{"model": "self-supervised image encoder", "dataset": "photos of plants and fungi (iNaturalist)", "train_examples": 90422, "image_size": 32, "crop_scale_min": 0.2, "horizontal_flip": true, "color_jitter": 0.4, "method": "byol", "arch": "mobilenet_v2", "norm": "batchnorm", "hidden_act": "silu", "depths": [5, 5, 5], "kernel_size": 5, "stem": "single", "expansion": 6, "widths": [16, 24, 48], "projector_hidden": 1024, "projector_out": 256, "projector_hidden_layers": 2, "target_momentum": 0.99, "init": "xavier_uniform", "residual_init": "zero_last", "optimizer": "muon", "muon_scale": "match_rms_adamw", "learning_rate": 0.0018, "momentum": 0.95, "nesterov": false, "orthogonalizer": "newton_schulz_5", "adamw_lr_other_params": 0.0015, "max_grad_norm": 1.0, "adaptive_grad_clip": 0.1, "max_steps": 15100, "batch_size": 256, "epochs": 42.8, "lr_schedule": "poly", "final_lr_fraction": 0.1, "warmup_steps": 450, "weight_decay": 0.06, "adamw_weight_decay_other_params": 0}
Rows from block 3, named by matrix and row number. Rows with one number belong to one channel. Each number is 128 + 24 x the weight over its row's rms, rounded and kept within 0 to 255. All counts start at 0. Numbers have three digits each. After the name is the row's rms in percent of the matrix's.
# convs0: expand pointwise conv (model.blocks.3.convs.0.weight, 96x16x1x1), inputs 0-15
# convs1: depthwise 5x5 conv (model.blocks.3.convs.1.weight, 96x1x5x5, trained with AdamW), a 5x5 kernel
# convs2: project pointwise conv (model.blocks.3.convs.2.weight, 16x96x1x1, transposed), outputs 0-15
convs0.3 093:100147141126133139130157148140104162120153103071
convs1.3 100:112122116119129123148185117109112096211129114132121143122122146155125121123
convs2.3 086:142161161156161095104142141096146137123134155100
convs0.7 092:129109135104092171096146145136110091129118089130
convs1.7 114:123116121088091134130139107090136133159122094110103116059103131120144119134
convs2.7 105:098177130159128107127104147098156151153133150113
convs0.8 070:117165125136144175131160149170111132157155126121
convs1.8 087:131122153135121108114136137131079108134070078085116160123113107116144135124
convs2.8 057:157095156151164122135092111134140096101130146100
convs0.9 084:118110082098101146180128138153149127152126121111
convs1.9 125:132128124121130127125121132120136107057101127115137043137133124133132143119
convs2.9 098:164158154094130131161150154118100128155144153105
convs0.10 101:100137132117085168151148144112130154133090154150
convs1.10 094:120122091108102114102088114107120104181102120119097081109117121127105117123
convs2.10 118:131151126133068101099097125098110132147129096127
convs0.13 074:159119134129105147156107114107096163164153154152
convs1.13 090:129133124166136106130138120133149138087064154154154131134126159165166132124
convs2.13 053:128090182125086127142126150120125121123122102167
convs0.14 079:145158127133132117121114121155127143089195152122
convs1.14 100:121136120106138126169133088124150163153135102149161173112139155145174127144
convs2.14 075:128142153125141133179104163119099118146097126166
convs0.15 077:152102092082134133148122170121114135168148138127
convs1.15 102:107112100115115104108102135137126049168143146115096142102135132140125123127
convs2.15 092:112145143125127096094163108092160156150131128158
convs0.16 089:140111120094082146173110149114114116166146123118
convs1.16 098:137139149125133131116152113130126134182119141097098114055144114086127133123
convs2.16 095:100144132150115109125153162077121124175116127109
convs0.19 102:141151116120126141120128094199095126126120146107
convs1.19 117:135106109128112126123104037163137113112119096129123130099121133135144134137
convs2.19 058:092100141092156110155141163143097104144146126124
convs0.20 095:132130074142152092094153099157115128143119135114
convs1.20 116:112115112144128099094045123130107100107135150146113144150154137120121141141
convs2.20 085:103125106148141113148111185106165107127101141117
convs0.23 082:160153161117122132092143132155149149160168105128
convs1.23 099:137120114108132115123104120124104119163206161114155129156147113126094132143
convs2.23 072:150157129148067144086145111120143119119112142146
convs0.24 092:162116129161117102116130079168124137103099115116
convs1.24 100:124104128131120109112110114120120036129140113117175127149113115107129131114
convs2.24 080:079129147125138131146138191117126097107113115138
convs0.28 101:158089152147121137096098110113123150135100084138
convs1.28 086:144130118130137129152089150112118105183084138142131088161156115130165119138
convs2.28 088:145113162079121155091134094137110126121107150147
convs0.29 089:119115128100061100110154133098125102139118120118
convs1.29 093:122115130102107081110151106114117141189140118105108120099096134100112095118
convs2.29 118:108158135109087152109078144103111139147128155121
convs0.31 131:106116170151141145107099122126079098104125133151
convs1.31 130:137126137126129126134126115127129135073028120124131136104116133131128125126
convs2.31 101:134166167132125158117143128069141125151126101125
convs0.33 096:132080157101131166148124111112117171106137147129
convs1.33 091:126110099110117139166130118120104125150193120127175176122140116138144142140
convs2.33 082:128122153180159160142144137144110154119140148090
convs0.34 156:119147121093100106124107157147149162168133106097
convs1.34 109:121133125130124145169148141128133116130225128143119103153119130121132130147
convs2.34 120:138084117175160147112150129121109134126132136082
convs0.35 060:181158123124115147092100105112115147153128143153
convs1.35 108:121128108124129123126142137105132123072121113118111120132104117087079089075
convs2.35 070:102145136162101130087113163120165148126153147144
convs0.36 092:115131087107118142141162114110176146101113148099
convs1.36 101:118110113139111117124114139114101063082141113118072118125119113096113138112
convs2.36 103:117122191141113120104113118103129112127116173105
convs0.39 094:146145118175124121124158153118078136112123167143
convs1.39 095:123125138133134139132115137124129134241141134124140125147120128129123128122
convs2.39 143:113123129107136125166138154160070120157158133132
convs0.40 092:152159102103113107123133190114144142109140129102
convs1.40 087:119129132115122094112155139157099114148170150098103152178164146133129150150
convs2.40 060:149090077155131134162145144151133129092112124114
convs0.42 091:145110104126107149162117102182138148163143115114
convs1.42 118:127132119115129122120159129121112136037130122121092084151129134145142130122
convs2.42 103:116106110101143176129129160158079117131124125102
convs0.47 099:118144068102120133144136088141145143121098142101
convs1.47 100:133133114143118140159170106130098071064161140139129154116133123134126130124
convs2.47 101:092119133094131128123141103133153081116114118179
convs0.48 081:150118170098118123154147154160150092096133121113
convs1.48 100:118113118114109105104079108120117136110066101135135158085103130120127099124
convs2.48 110:117075135117169116125134148123097142156164136151
convs0.49 086:082123142089139113119111109117088117148136086116
convs1.49 092:126101128128119124086096140139097090061171132110115101121124108123119125129
convs2.49 094:161147122089082097111100113130129103155108139131
convs0.50 066:117088089141155123114156111104111164113108116156
convs1.50 097:106072124147127106071127143104099100128147121120133116114115147110102086118
convs2.50 069:114145144142150077135161148099089161116128120127
convs0.51 114:159160142131142136121135119175147111137149110074
convs1.51 128:132122082123134127105068069137133111128072114127132102119123134131128126129
convs2.51 092:140118142119138110163156152136123149094175116088
convs0.59 114:105109112094154108105119101136154146099159092110
convs1.59 094:115112139139139128149197128112156193078125113135116131128126125126120129121
convs2.59 100:132088102104116124099138120156130115165103092158
convs0.63 089:177134121134133132158128116166143185133148112120
convs1.63 085:124123120111122110111111092111122134195105112122096076109132112119089116129
convs2.63 100:131152094148107097100138134108107125157168116164
convs0.64 099:117140094114105127156147109103181139119096157121
convs1.64 084:129122109110127122125108118128126134213201119129134121122138126136139127125
convs2.64 115:092121120129139138145116110155189138149169118123
convs0.66 116:094127093132119166118106133157143088114170120121
convs1.66 099:128112123132139134156177103128140141180140128116166126198123132137113129141
convs2.66 093:135139112112102157103090104112184103134108123128
convs0.69 103:125101112121110083090139103104111108153105140096
convs1.69 101:125122131135126128115124132118129107072208153125132170163133125130140124138
convs2.69 144:113099091115141093145165115103108123151119100097
convs0.73 102:111073119114128124118136118129097167125172098124
convs1.73 091:160123160140127143177125108149177127134109119090160095114131120146091137118
convs2.73 062:120106132147142150094154168140102103139113155088
convs0.74 081:120140143123153102069148156093112118099137124144
convs1.74 115:127132124135126131129132127134135125131131131134112015097121132129135131139
convs2.74 121:126116122152149112145103082106160160123097146158
convs0.75 099:114123092130132157089121070148124132136163123115
convs1.75 121:135139130134126129127122130126126116149107123116091025134141120111109128119
convs2.75 088:149084138136143111101177151148096113122147136145
convs0.76 119:139087156085146152113157088119122121142139140153
convs1.76 092:124158145149138115138163180137118130146165138117166178162132137150151138115
convs2.76 096:131090121177148147129166144138099117131135147091
convs0.77 078:143105101178102125140132153146132160161163120135
convs1.77 086:120128097121131127129084112125101108203104109120102100096131118114116110133
convs2.77 088:125101150150110130122160071156119087123142118122
convs0.79 129:145110090133093150113125143118160171120135163104
convs1.79 090:129122119131128127137079112127138110208068121126115103114130128124127134126
convs2.79 117:070120138105127138125107120161113089153158111127
convs0.80 119:137117146139131155113168164080101090134114124133
convs1.80 119:126122119115113117114084087121106127044084114126118130125123129126130120129
convs2.80 128:162131104122156143171094142105150119160161129127
convs0.81 163:127118149103157152117147106096128087117107172152
convs1.81 112:099118114107121114148133116113132089145108072094134078087118125107127110118
convs2.81 108:130166136081114102147105095114143111109117114163
convs0.83 110:138130130112116077122115162094167102137103151139
convs1.83 103:127126122134131126125139131132129148242151127124118130122128125123123131127
convs2.83 131:163112132168112093103109123107122114125137172098
convs0.84 078:161147139157135132152136119149145141115153071159
convs1.84 097:131152150140136146164176141131159176176145158153160128143129135134130144142
convs2.84 111:143142154115124140150113145120155120096064154116
convs0.86 065:172125124123118174149110115093092147128112106108
convs1.86 072:123101118104091147094130091101150144094097119155160143150136159156128143151
convs2.86 044:132095118150133119134174131101180118148136109159
convs0.90 088:153095106108117102118071108149129126105098115119
convs1.90 103:103105072107119097126126096111102116177114086125100103105128121139128128136
convs2.90 071:106163161078123160154141152120130152120116106138
convs0.91 110:111145103137136100117159084145121164114157138093
convs1.91 108:130091085112118117073102129110107066111117114134115094133131134129123144131
convs2.91 096:096113103158146134154152156126120131176147127091