config.toml
image_size = 32
horizontal_flip = true
kernel_size = 5
widths = [16, 24, 48]
steps = 15100
final_lr_fraction = 0.1
weight_decay = 0.06
Rows from block 2 of a small self-supervised image encoder, named by matrix and row number. Rows with one number belong to one channel. Each number is 128 + 32 x the weight over its row's rms, rounded and kept within 0 to 255. All counts start at 0. Numbers have three digits each.
Before each channel's rows are labels from the 100 images, of 14848, where the channel reaches its highest value: "patch colour" is the nearest of a few named colours to the mean colour under the peak. Only what is clearly more common there than usual is listed. The data: photos of plants and fungi (iNaturalist). In brackets: how many of the 100, against the usual share in percent.
# convs0: expand pointwise conv (model.blocks.2.convs.0.weight, 96x16x1x1), inputs 0-15
# convs1: depthwise 5x5 conv (model.blocks.2.convs.1.weight, 96x1x5x5, trained with AdamW), a 5x5 kernel
# convs2: project pointwise conv (model.blocks.2.convs.2.weight, 16x96x1x1, transposed), outputs 0-15

patch colour: pink (39 vs 5.2); white (25 vs 1.5)
convs0.18:114144158102095106111133076118158156067160184129
convs1.18:150144127129122119127165156141091081155122151090120108088145068114052063122
convs2.18:126105079091192141168112154160139159100106119172

patch colour: brown (86 vs 34.6)
convs0.74:113105120046136127127141061148146107160155163124
convs1.74:128129129129129128131108125127129119255113125128127121127131129132129128128
convs2.74:119120134069145136141108102138106082094170185080

patch colour: black (76 vs 5.7)
convs0.45:104068090150103138089088135085166159144162143106
convs1.45:127131161143134145171206170148152082107226157136131124122116131124124131113
convs2.45:121082133168072135134168081143121140095168178120

patch colour: brown (65 vs 34.6)
convs0.16:119166101117104068145110104172103173177137105096
convs1.16:125132135128129128125137112130131143255125129131116114118138131133137128134
convs2.16:188124123096111187148128140123078156154146174097

patch colour: white (59 vs 1.5); pink (26 vs 5.2)
convs0.77:152108152085078103097118110135174078092172120106
convs1.77:106125112170110108150169188135139146176152157124157163207138100172158133150
convs2.77:148090157142146105088115094180136088077085158126

patch colour: white (59 vs 1.5)
convs0.32:091148148089110108106110145081128104118190187155
convs1.32:142115105135133135092057076109154178185201167115112145141136129142134113107
convs2.32:104143127122136114198139144104165157185088091159

patch colour: pink (33 vs 5.2)
convs0.46:127126098191138110110143107064149145120104187162
convs1.46:149135151145124146109039116139134108051045136106125134096126126147123136124
convs2.46:049151106134116073131154162101148145087105128147

patch colour: black (59 vs 5.7)
convs0.84:165076109131085107151148074146116136168095090097
convs1.84:132132110129124133106101075113121110255100101130131175106123135126135133124
convs2.84:157164089111139156189148150146124138198122166119

patch colour: pink (33 vs 5.2); white (25 vs 1.5)
convs0.51:178125136127163108123126116146132086122117062055
convs1.51:094079061090086088100093098096107109188175130123096127126122145106132143118
convs2.51:120147086144166117123120144137150185079175186136

patch colour: pink (25 vs 5.2)
convs0.85:115168150138182157114146177147155123106054124110
convs1.85:097111089105131144125140146160120066031088109136138115162128153172153141149
convs2.85:100137214112128126131158157116121160067124158108

patch colour: pink (34 vs 5.2)
convs0.61:156132125130110156154195140199122137163115150080
convs1.61:123104067110093103130105111127091037076098131105085125153139144136153144154
convs2.61:081123207135104110143112117107109119135179178145

patch colour: black (57 vs 5.7)
convs0.28:099087175100107134129123179139089144121157191094
convs1.28:103146128111142116127102105118108114193250138114124082140114126122127119122
convs2.28:123172105094080133180079115098140102111085151155

patch colour: black (28 vs 5.7)
convs0.24:137117116160159150160124183130110149150118213158
convs1.24:130145138139144134144120111147114161227145153131140227152149139128153129137
convs2.24:127130174172139112128112142172075076102105147178

patch colour: grey (85 vs 44.5)
convs0.72:092123131109119137177173129097098072106130178174
convs1.72:120111121120133114139186114118135152255110125124139155129113115123119146136
convs2.72:074112181112093104081162163143128101110144103171

patch colour: white (71 vs 1.5)
convs0.62:141135146079150141071090106124083140165174137085
convs1.62:120117119100089152117129105130152146217093195094138181163135104100143141141
convs2.62:125127161150187161150144199139138079141161150118

patch colour: green (38 vs 6.6)
convs0.76:079146120124168133182163094086123083141153155092
convs1.76:128114110107128123116103095130113077020060134116097101093145128124124122142
convs2.76:139203136122121137131190101072100145117158151122

patch colour: black (38 vs 5.7)
convs0.47:068131119168122135099151094088142162165191118123
convs1.47:126135176106135119156175184113148155164167202110145186172135123110150128123
convs2.47:096183152161143120155109118165158183119149171168

patch colour: black (30 vs 5.7)
convs0.55:142130109127184146147109179147124132081206121113
convs1.55:124118103113128104114122138106117012071135139126146087143114091141087105130
convs2.55:080167191115106109187149109136139156105159111105

patch colour: white (89 vs 1.5)
convs0.94:174102125142107121051089113086146159098153154129
convs1.94:098096162127133077114164109122098153165204092124113096176118127122132183165
convs2.94:193112120131141129140193116170120134119198110133

patch colour: black (34 vs 5.7)
convs0.39:139174126142139094109126087065153177158079113119
convs1.39:112118140094118129105099074123111109147019099125117176087121111105124099122
convs2.39:135146051135157122100108165092125083125108134182

patch colour: pink (46 vs 5.2); white (27 vs 1.5)
convs0.78:085139135093162063117122102163149128091113086170
convs1.78:126128115123117122128203180135123181225166147134157117093123139126113115119
convs2.78:089118170116149163168151090144128130184092090167

patch colour: brown (72 vs 34.6)
convs0.79:135146136131124142111098144122044192168131114091
convs1.79:125121134106121122126149099112135132253073116128114124073103120114125107121
convs2.79:166139179124156192092123120091174115127142101166

patch colour: black (51 vs 5.7)
convs0.93:122106144037157125100100120113160108168116136090
convs1.93:132144156140123138157213147137144140014123134139124087109117130123129118132
convs2.93:072144149070137195127090137111122082116106122124

patch colour: pink (29 vs 5.2)
convs0.6:092076101137124147102167160071131076159125156111
convs1.6:122125114147113129121089061126123119097087055124163094062100150127099097099
convs2.6:148162179115197090136121103132146112101181107151

patch colour: pink (35 vs 5.2)
convs0.33:154161196121134134090115114168173081109114103094
convs1.33:124121109084124133130133080094126168171041102113105078064139124108127123133
convs2.33:089103111151089152124157116099120180178172143174

patch colour: pink (28 vs 5.2)
convs0.70:177095174123125083096123102168182104131163144150
convs1.70:123122106119128106117131061116151143144060045125107061107095132114120108119
convs2.70:093144116151126136088149145098082148192187115101

patch colour: black (43 vs 5.7)
convs0.56:113106118037117112145174140111122138184125135153
convs1.56:139142128141131127091112097136138139255145136134109151154137135130121133126
convs2.56:138065100100118149115191143161078136147140115167

patch colour: white (65 vs 1.5)
convs0.60:168117103136102117165119095080070105068138153124
convs1.60:133097112137122081100114085080076146197125114088133154119106085110073101121
convs2.60:097137140172145143142134114057138170092188137151

patch colour: pink (29 vs 5.2)
convs0.88:136089111135121151139175151073117087144093170182
convs1.88:127133152138134132101083099150126125038019147126138125132126122119138121126
convs2.88:122143145163154076095148153163139141130135137214

patch colour: grey (73 vs 44.5)
convs0.5:153158153101127178144113098148199087081147133123
convs1.5:119095123137138093066172139135099032196147155110116119146130135117129126144
convs2.5:172171156107187140159120109169172132110168155139

patch colour: pink (43 vs 5.2); white (26 vs 1.5)
convs0.36:097122169121131096083047113157115086102145137124
convs1.36:137151160126121135087074070121121096196126117099063093083112121108111108108
convs2.36:169157109142162110112112147120132164166217120128

patch colour: brown (64 vs 34.6)
convs0.75:134064094081117115103165125155111178117174105109
convs1.75:121131122131122121128097137130116224245107132119144110118134128127121125124
convs2.75:160114084117068155154127197148091144111127130098

patch colour: black (52 vs 5.7)
convs0.43:107158111138097092139166088103127153202118140177
convs1.43:124144127141146123102146126123109109214121104136081034140119142115081103109
convs2.43:170068127113109148162160142095102162180133109088

patch colour: pink (32 vs 5.2)
convs0.54:132107086141145117102183159165141170140192156104
convs1.54:110087108148148131108062072130106062092079134116103080083143136117126110146
convs2.54:114161169090114136097098120093099100170136072172

patch colour: grey (70 vs 44.5)
convs0.44:147151090086129153129166153061143086093118094104
convs1.44:067093072100095111147173130126101110190130092086147119142088125121100109088
convs2.44:093101134121174130198084138086152146094147104151

patch colour: pink (27 vs 5.2)
convs0.10:123111135153139097072095121094100055154133171116
convs1.10:130130136131124128130140140131143166000152139138129161132130130136144133131
convs2.10:168102135144166166167121152133072074138131180123

patch colour: black (59 vs 5.7)
convs0.17:124112138095110138077090121101073109180120175093
convs1.17:115137151141138121137168125145168204019105139129165140111122127129155129138
convs2.17:097132128112142060157067091123091120100142172138