Rows from block 6 of a small self-supervised image encoder, named by matrix and row number. Rows with one number belong to one channel. Each number is 50 + 12 x the weight over its row's rms, rounded and kept within 0 to 99. All counts start at 0. After the name is the row's rms in percent of the matrix's.
Before each channel's rows are labels from the 100 images, of 14848, where the channel reaches its highest value: "patch colour" is the nearest of a few named colours to the mean colour under the peak. Only what is clearly more common there than usual is listed. The data: photos of plants and fungi (iNaturalist).
# convs0: expand pointwise conv (model.blocks.6.convs.0.weight, 144x24x1x1), inputs 0-23
# convs1: depthwise 5x5 conv (model.blocks.6.convs.1.weight, 144x1x5x5, trained with AdamW), a 5x5 kernel
# convs2: project pointwise conv (model.blocks.6.convs.2.weight, 24x144x1x1, transposed), outputs 0-23

patch colour: pink
convs0.102 085:42 69 44 49 51 29 35 31 56 58 35 52 49 46 61 54 68 44 65 25 39 43 43 49
convs1.102 089:37 44 36 46 36 35 54 61 58 42 46 52 78 50 34 41 46 38 35 50 29 40 29 46 50
convs2.102 083:44 28 58 68 72 52 44 39 52 57 52 50 27 43 50 64 45 68 49 77 53 47 52 55

patch colour: pink
convs0.5 077:57 83 55 66 58 39 48 41 42 50 65 68 50 49 54 55 38 52 32 27 53 49 38 47
convs1.5 090:61 48 41 36 27 66 48 53 40 32 84 54 57 44 39 63 50 53 49 52 67 56 59 54 55
convs2.5 087:41 44 62 35 62 33 46 48 46 59 59 73 66 66 74 44 44 68 58 37 53 54 47 44

patch colour: green
convs0.141 105:39 54 71 43 44 51 35 58 26 64 36 57 63 42 45 75 30 53 52 51 38 42 50 52
convs1.141 091:55 50 45 63 58 59 54 47 82 64 40 49 55 67 45 52 69 64 67 40 56 65 55 65 60
convs2.141 114:64 64 64 50 33 37 51 47 76 40 52 46 64 57 51 58 57 43 42 41 47 59 60 79

patch colour: pink
convs0.125 110:57 64 72 40 43 29 27 56 63 59 39 56 46 28 47 50 56 56 61 53 65 58 37 46
convs1.125 135:48 53 56 52 47 49 55 54 47 46 54 54 49 45 53 42 40 21 21 34 41 44 38 24 30
convs2.125 109:53 58 52 56 41 68 26 30 56 52 54 33 41 45 72 48 55 39 39 72 50 47 37 40

patch colour: black
convs0.9 105:51 29 67 55 43 38 53 57 59 72 46 51 26 48 40 81 61 56 51 47 51 49 47 54
convs1.9 097:38 34 45 34 36 44 39 56 36 40 33 37 63 43 39 47 41 58 40 52 48 38 45 25 30
convs2.9 121:40 58 54 52 50 77 54 47 46 26 50 58 43 44 62 24 62 32 53 52 70 45 44 50

patch colour: pink; white
convs0.142 097:53 56 31 50 72 48 65 50 54 41 64 47 42 62 29 46 61 51 39 36 58 36 29 34
convs1.142 108:41 46 44 39 46 45 50 41 52 54 55 67 63 64 57 43 63 90 63 41 38 45 63 50 41
convs2.142 106:44 46 39 49 25 55 48 58 64 48 58 47 40 56 43 44 55 67 54 46 74 77 30 53

patch colour: black
convs0.138 079:45 51 55 43 45 32 68 50 25 36 55 44 46 31 28 52 59 57 47 31 59 56 32 46
convs1.138 098:50 39 39 45 48 39 52 38 47 57 65 51 75 86 62 51 43 50 46 40 39 44 42 31 43
convs2.138 092:63 46 58 60 60 72 56 43 39 56 40 32 61 29 44 59 40 31 32 43 62 52 46 37

patch colour: black
convs0.122 116:40 50 45 51 57 47 64 57 20 38 55 48 72 38 54 43 66 57 44 44 48 74 53 33
convs1.122 098:43 49 52 55 52 62 57 65 73 65 45 45 34 60 57 66 51 46 70 75 58 67 56 61 59
convs2.122 111:62 62 73 53 42 61 61 48 66 57 50 41 70 60 46 42 46 41 38 51 53 71 75 52

patch colour: black
convs0.135 103:86 63 47 54 38 61 47 43 51 30 32 43 38 57 56 51 46 40 42 68 52 38 47 49
convs1.135 095:53 43 45 31 21 61 48 55 53 30 72 59 51 38 43 56 56 55 33 45 59 58 68 48 41
convs2.135 084:61 38 56 34 56 41 33 33 52 31 65 48 61 42 64 52 36 33 56 33 53 55 68 50

patch colour: pink; white
convs0.96 074:43 67 67 38 32 63 63 36 55 41 60 59 61 67 44 48 33 37 42 46 55 34 48 34
convs1.96 099:45 50 48 37 41 39 39 55 30 37 38 52 66 45 44 28 38 46 28 36 40 39 33 37 46
convs2.96 091:28 43 43 48 55 54 61 28 44 62 59 41 36 62 65 46 55 29 42 27 45 49 58 37

patch colour: brown
convs0.3 092:66 48 29 29 42 37 45 56 46 46 46 16 62 57 47 62 60 61 46 45 50 50 37 58
convs1.3 110:70 63 75 78 64 52 66 71 66 57 53 50 44 45 46 55 50 46 51 61 56 51 51 54 59
convs2.3 113:45 51 49 59 37 44 56 62 52 51 38 26 58 41 32 53 66 49 55 31 28 52 74 40

patch colour: brown
convs0.121 090:66 55 49 75 40 44 36 56 60 44 68 33 52 41 42 60 71 60 61 69 46 61 52 54
convs1.121 105:48 35 35 44 47 48 57 54 62 59 54 67 56 51 64 45 69 71 44 48 44 65 83 52 59
convs2.121 109:28 39 53 28 50 31 39 52 40 53 61 26 45 51 58 33 40 61 57 56 40 53 61 64

patch colour: white
convs0.103 176:63 66 50 52 51 49 47 53 31 76 68 47 77 62 53 46 50 43 49 49 39 44 50 73
convs1.103 109:58 57 53 62 57 57 58 67 67 57 47 52 76 78 56 57 51 67 69 57 65 57 51 52 55
convs2.103 187:59 74 57 39 47 54 53 38 28 62 44 32 48 48 24 58 36 59 34 43 59 51 46 54

patch colour: pink
convs0.143 072:48 32 27 47 28 56 56 57 49 56 44 43 75 66 50 66 36 51 45 45 62 34 58 52
convs1.143 093:42 44 49 48 47 49 35 34 30 47 34 24 37 55 71 38 50 70 65 56 44 43 61 45 47
convs2.143 100:48 62 57 43 50 17 38 44 51 62 62 54 60 53 44 55 27 49 57 27 36 41 43 45

patch colour: black
convs0.123 117:56 42 58 34 59 41 38 38 35 30 62 59 57 42 66 31 45 45 48 59 53 21 53 49
convs1.123 092:38 49 52 45 33 55 59 80 65 60 59 70 70 71 59 58 57 58 53 48 47 46 50 52 36
convs2.123 129:44 68 50 48 38 50 60 39 81 46 57 26 73 40 63 59 45 47 52 57 47 56 49 41

patch colour: pink; white
convs0.7 118:50 71 34 39 64 73 66 52 39 48 56 48 62 58 31 31 53 56 40 57 44 45 58 33
convs1.7 109:43 44 49 43 43 45 49 61 53 39 47 63 92 70 44 44 53 72 57 43 42 43 55 47 42
convs2.7 120:61 55 28 60 29 46 67 64 59 37 52 48 58 44 53 40 72 51 43 40 58 69 36 46

patch colour: white; pink
convs0.2 102:32 47 39 37 52 65 42 65 51 70 37 56 36 47 71 46 36 52 32 44 52 68 37 56
convs1.2 080:52 48 47 45 42 48 54 56 45 31 55 72 69 35 16 55 60 53 40 37 56 48 39 38 40
convs2.2 085:58 35 38 70 57 49 43 32 58 60 83 56 60 49 43 59 53 68 57 34 56 46 48 53

patch colour: pink
convs0.107 120:33 50 65 61 42 44 65 26 54 54 43 38 52 50 38 35 60 44 44 51 32 25 63 48
convs1.107 091:55 54 82 58 60 51 46 60 61 59 42 38 30 41 65 41 35 32 36 54 42 43 42 42 48
convs2.107 112:53 48 58 65 56 73 54 37 38 33 53 48 78 72 35 50 54 53 41 41 50 34 58 46

patch colour: black
convs0.130 109:58 40 67 60 53 50 46 29 41 74 38 71 33 33 51 56 39 53 53 48 63 53 65 44
convs1.130 094:53 47 53 51 47 37 38 78 69 41 30 38 65 49 39 48 47 79 45 37 55 47 53 43 51
convs2.130 096:49 41 32 25 31 48 54 50 54 49 68 31 43 68 60 62 62 45 46 52 52 50 56 73

patch colour: white
convs0.1 143:43 64 69 51 65 62 68 43 37 48 46 75 68 46 48 56 58 28 53 55 56 49 33 48
convs1.1 116:53 53 51 56 56 55 63 50 60 57 52 68 54 62 53 65 79 67 76 64 58 59 61 64 54
convs2.1 155:40 51 63 37 27 48 43 44 64 54 39 46 44 63 49 44 37 54 51 20 31 64 58 60

patch colour: pink
convs0.0 076:44 44 60 51 45 45 73 56 41 73 68 29 48 45 36 61 41 46 46 42 55 46 71 33
convs1.0 107:51 46 49 49 37 47 43 30 36 32 68 55 44 30 30 65 55 60 54 32 54 46 62 47 29
convs2.0 113:26 52 35 37 55 55 48 48 36 44 61 71 48 29 28 55 48 52 53 51 44 54 34 69

patch colour: pink
convs0.99 079:25 47 45 44 40 47 55 53 39 56 54 51 40 37 23 36 26 51 35 44 64 43 44 60
convs1.99 112:29 35 33 34 18 52 53 52 39 39 59 62 58 35 41 48 48 53 49 43 36 47 48 47 34
convs2.99 088:31 53 48 49 34 54 46 47 34 37 69 41 30 44 31 45 30 62 49 47 35 50 40 65

patch colour: black
convs0.114 085:43 62 55 33 37 64 37 44 40 49 58 65 57 62 61 48 59 67 78 46 66 49 36 41
convs1.114 097:49 41 35 49 54 48 31 29 46 41 48 39 45 55 48 61 66 84 59 47 54 57 70 54 41
convs2.114 097:70 60 39 81 44 60 42 60 68 59 64 39 55 49 42 47 62 39 61 33 50 58 45 52

patch colour: pink
convs0.98 093:41 65 60 63 67 53 54 38 48 58 38 65 67 48 54 54 44 33 64 60 58 32 30 34
convs1.98 104:58 54 53 58 47 60 62 54 71 60 68 61 49 63 78 58 57 55 68 63 57 54 63 68 59
convs2.98 113:41 52 69 27 45 31 31 53 37 52 49 45 40 62 53 49 45 63 38 31 30 53 53 63

patch colour: pink
convs0.101 108:76 59 45 71 38 45 61 41 59 28 45 56 55 49 64 59 58 58 70 43 62 48 64 43
convs1.101 093:60 60 66 69 61 43 45 58 57 66 54 40 29 47 68 41 44 29 36 52 50 36 39 37 42
convs2.101 096:34 64 44 61 62 55 68 55 69 29 49 52 70 45 35 45 50 56 47 41 29 40 46 39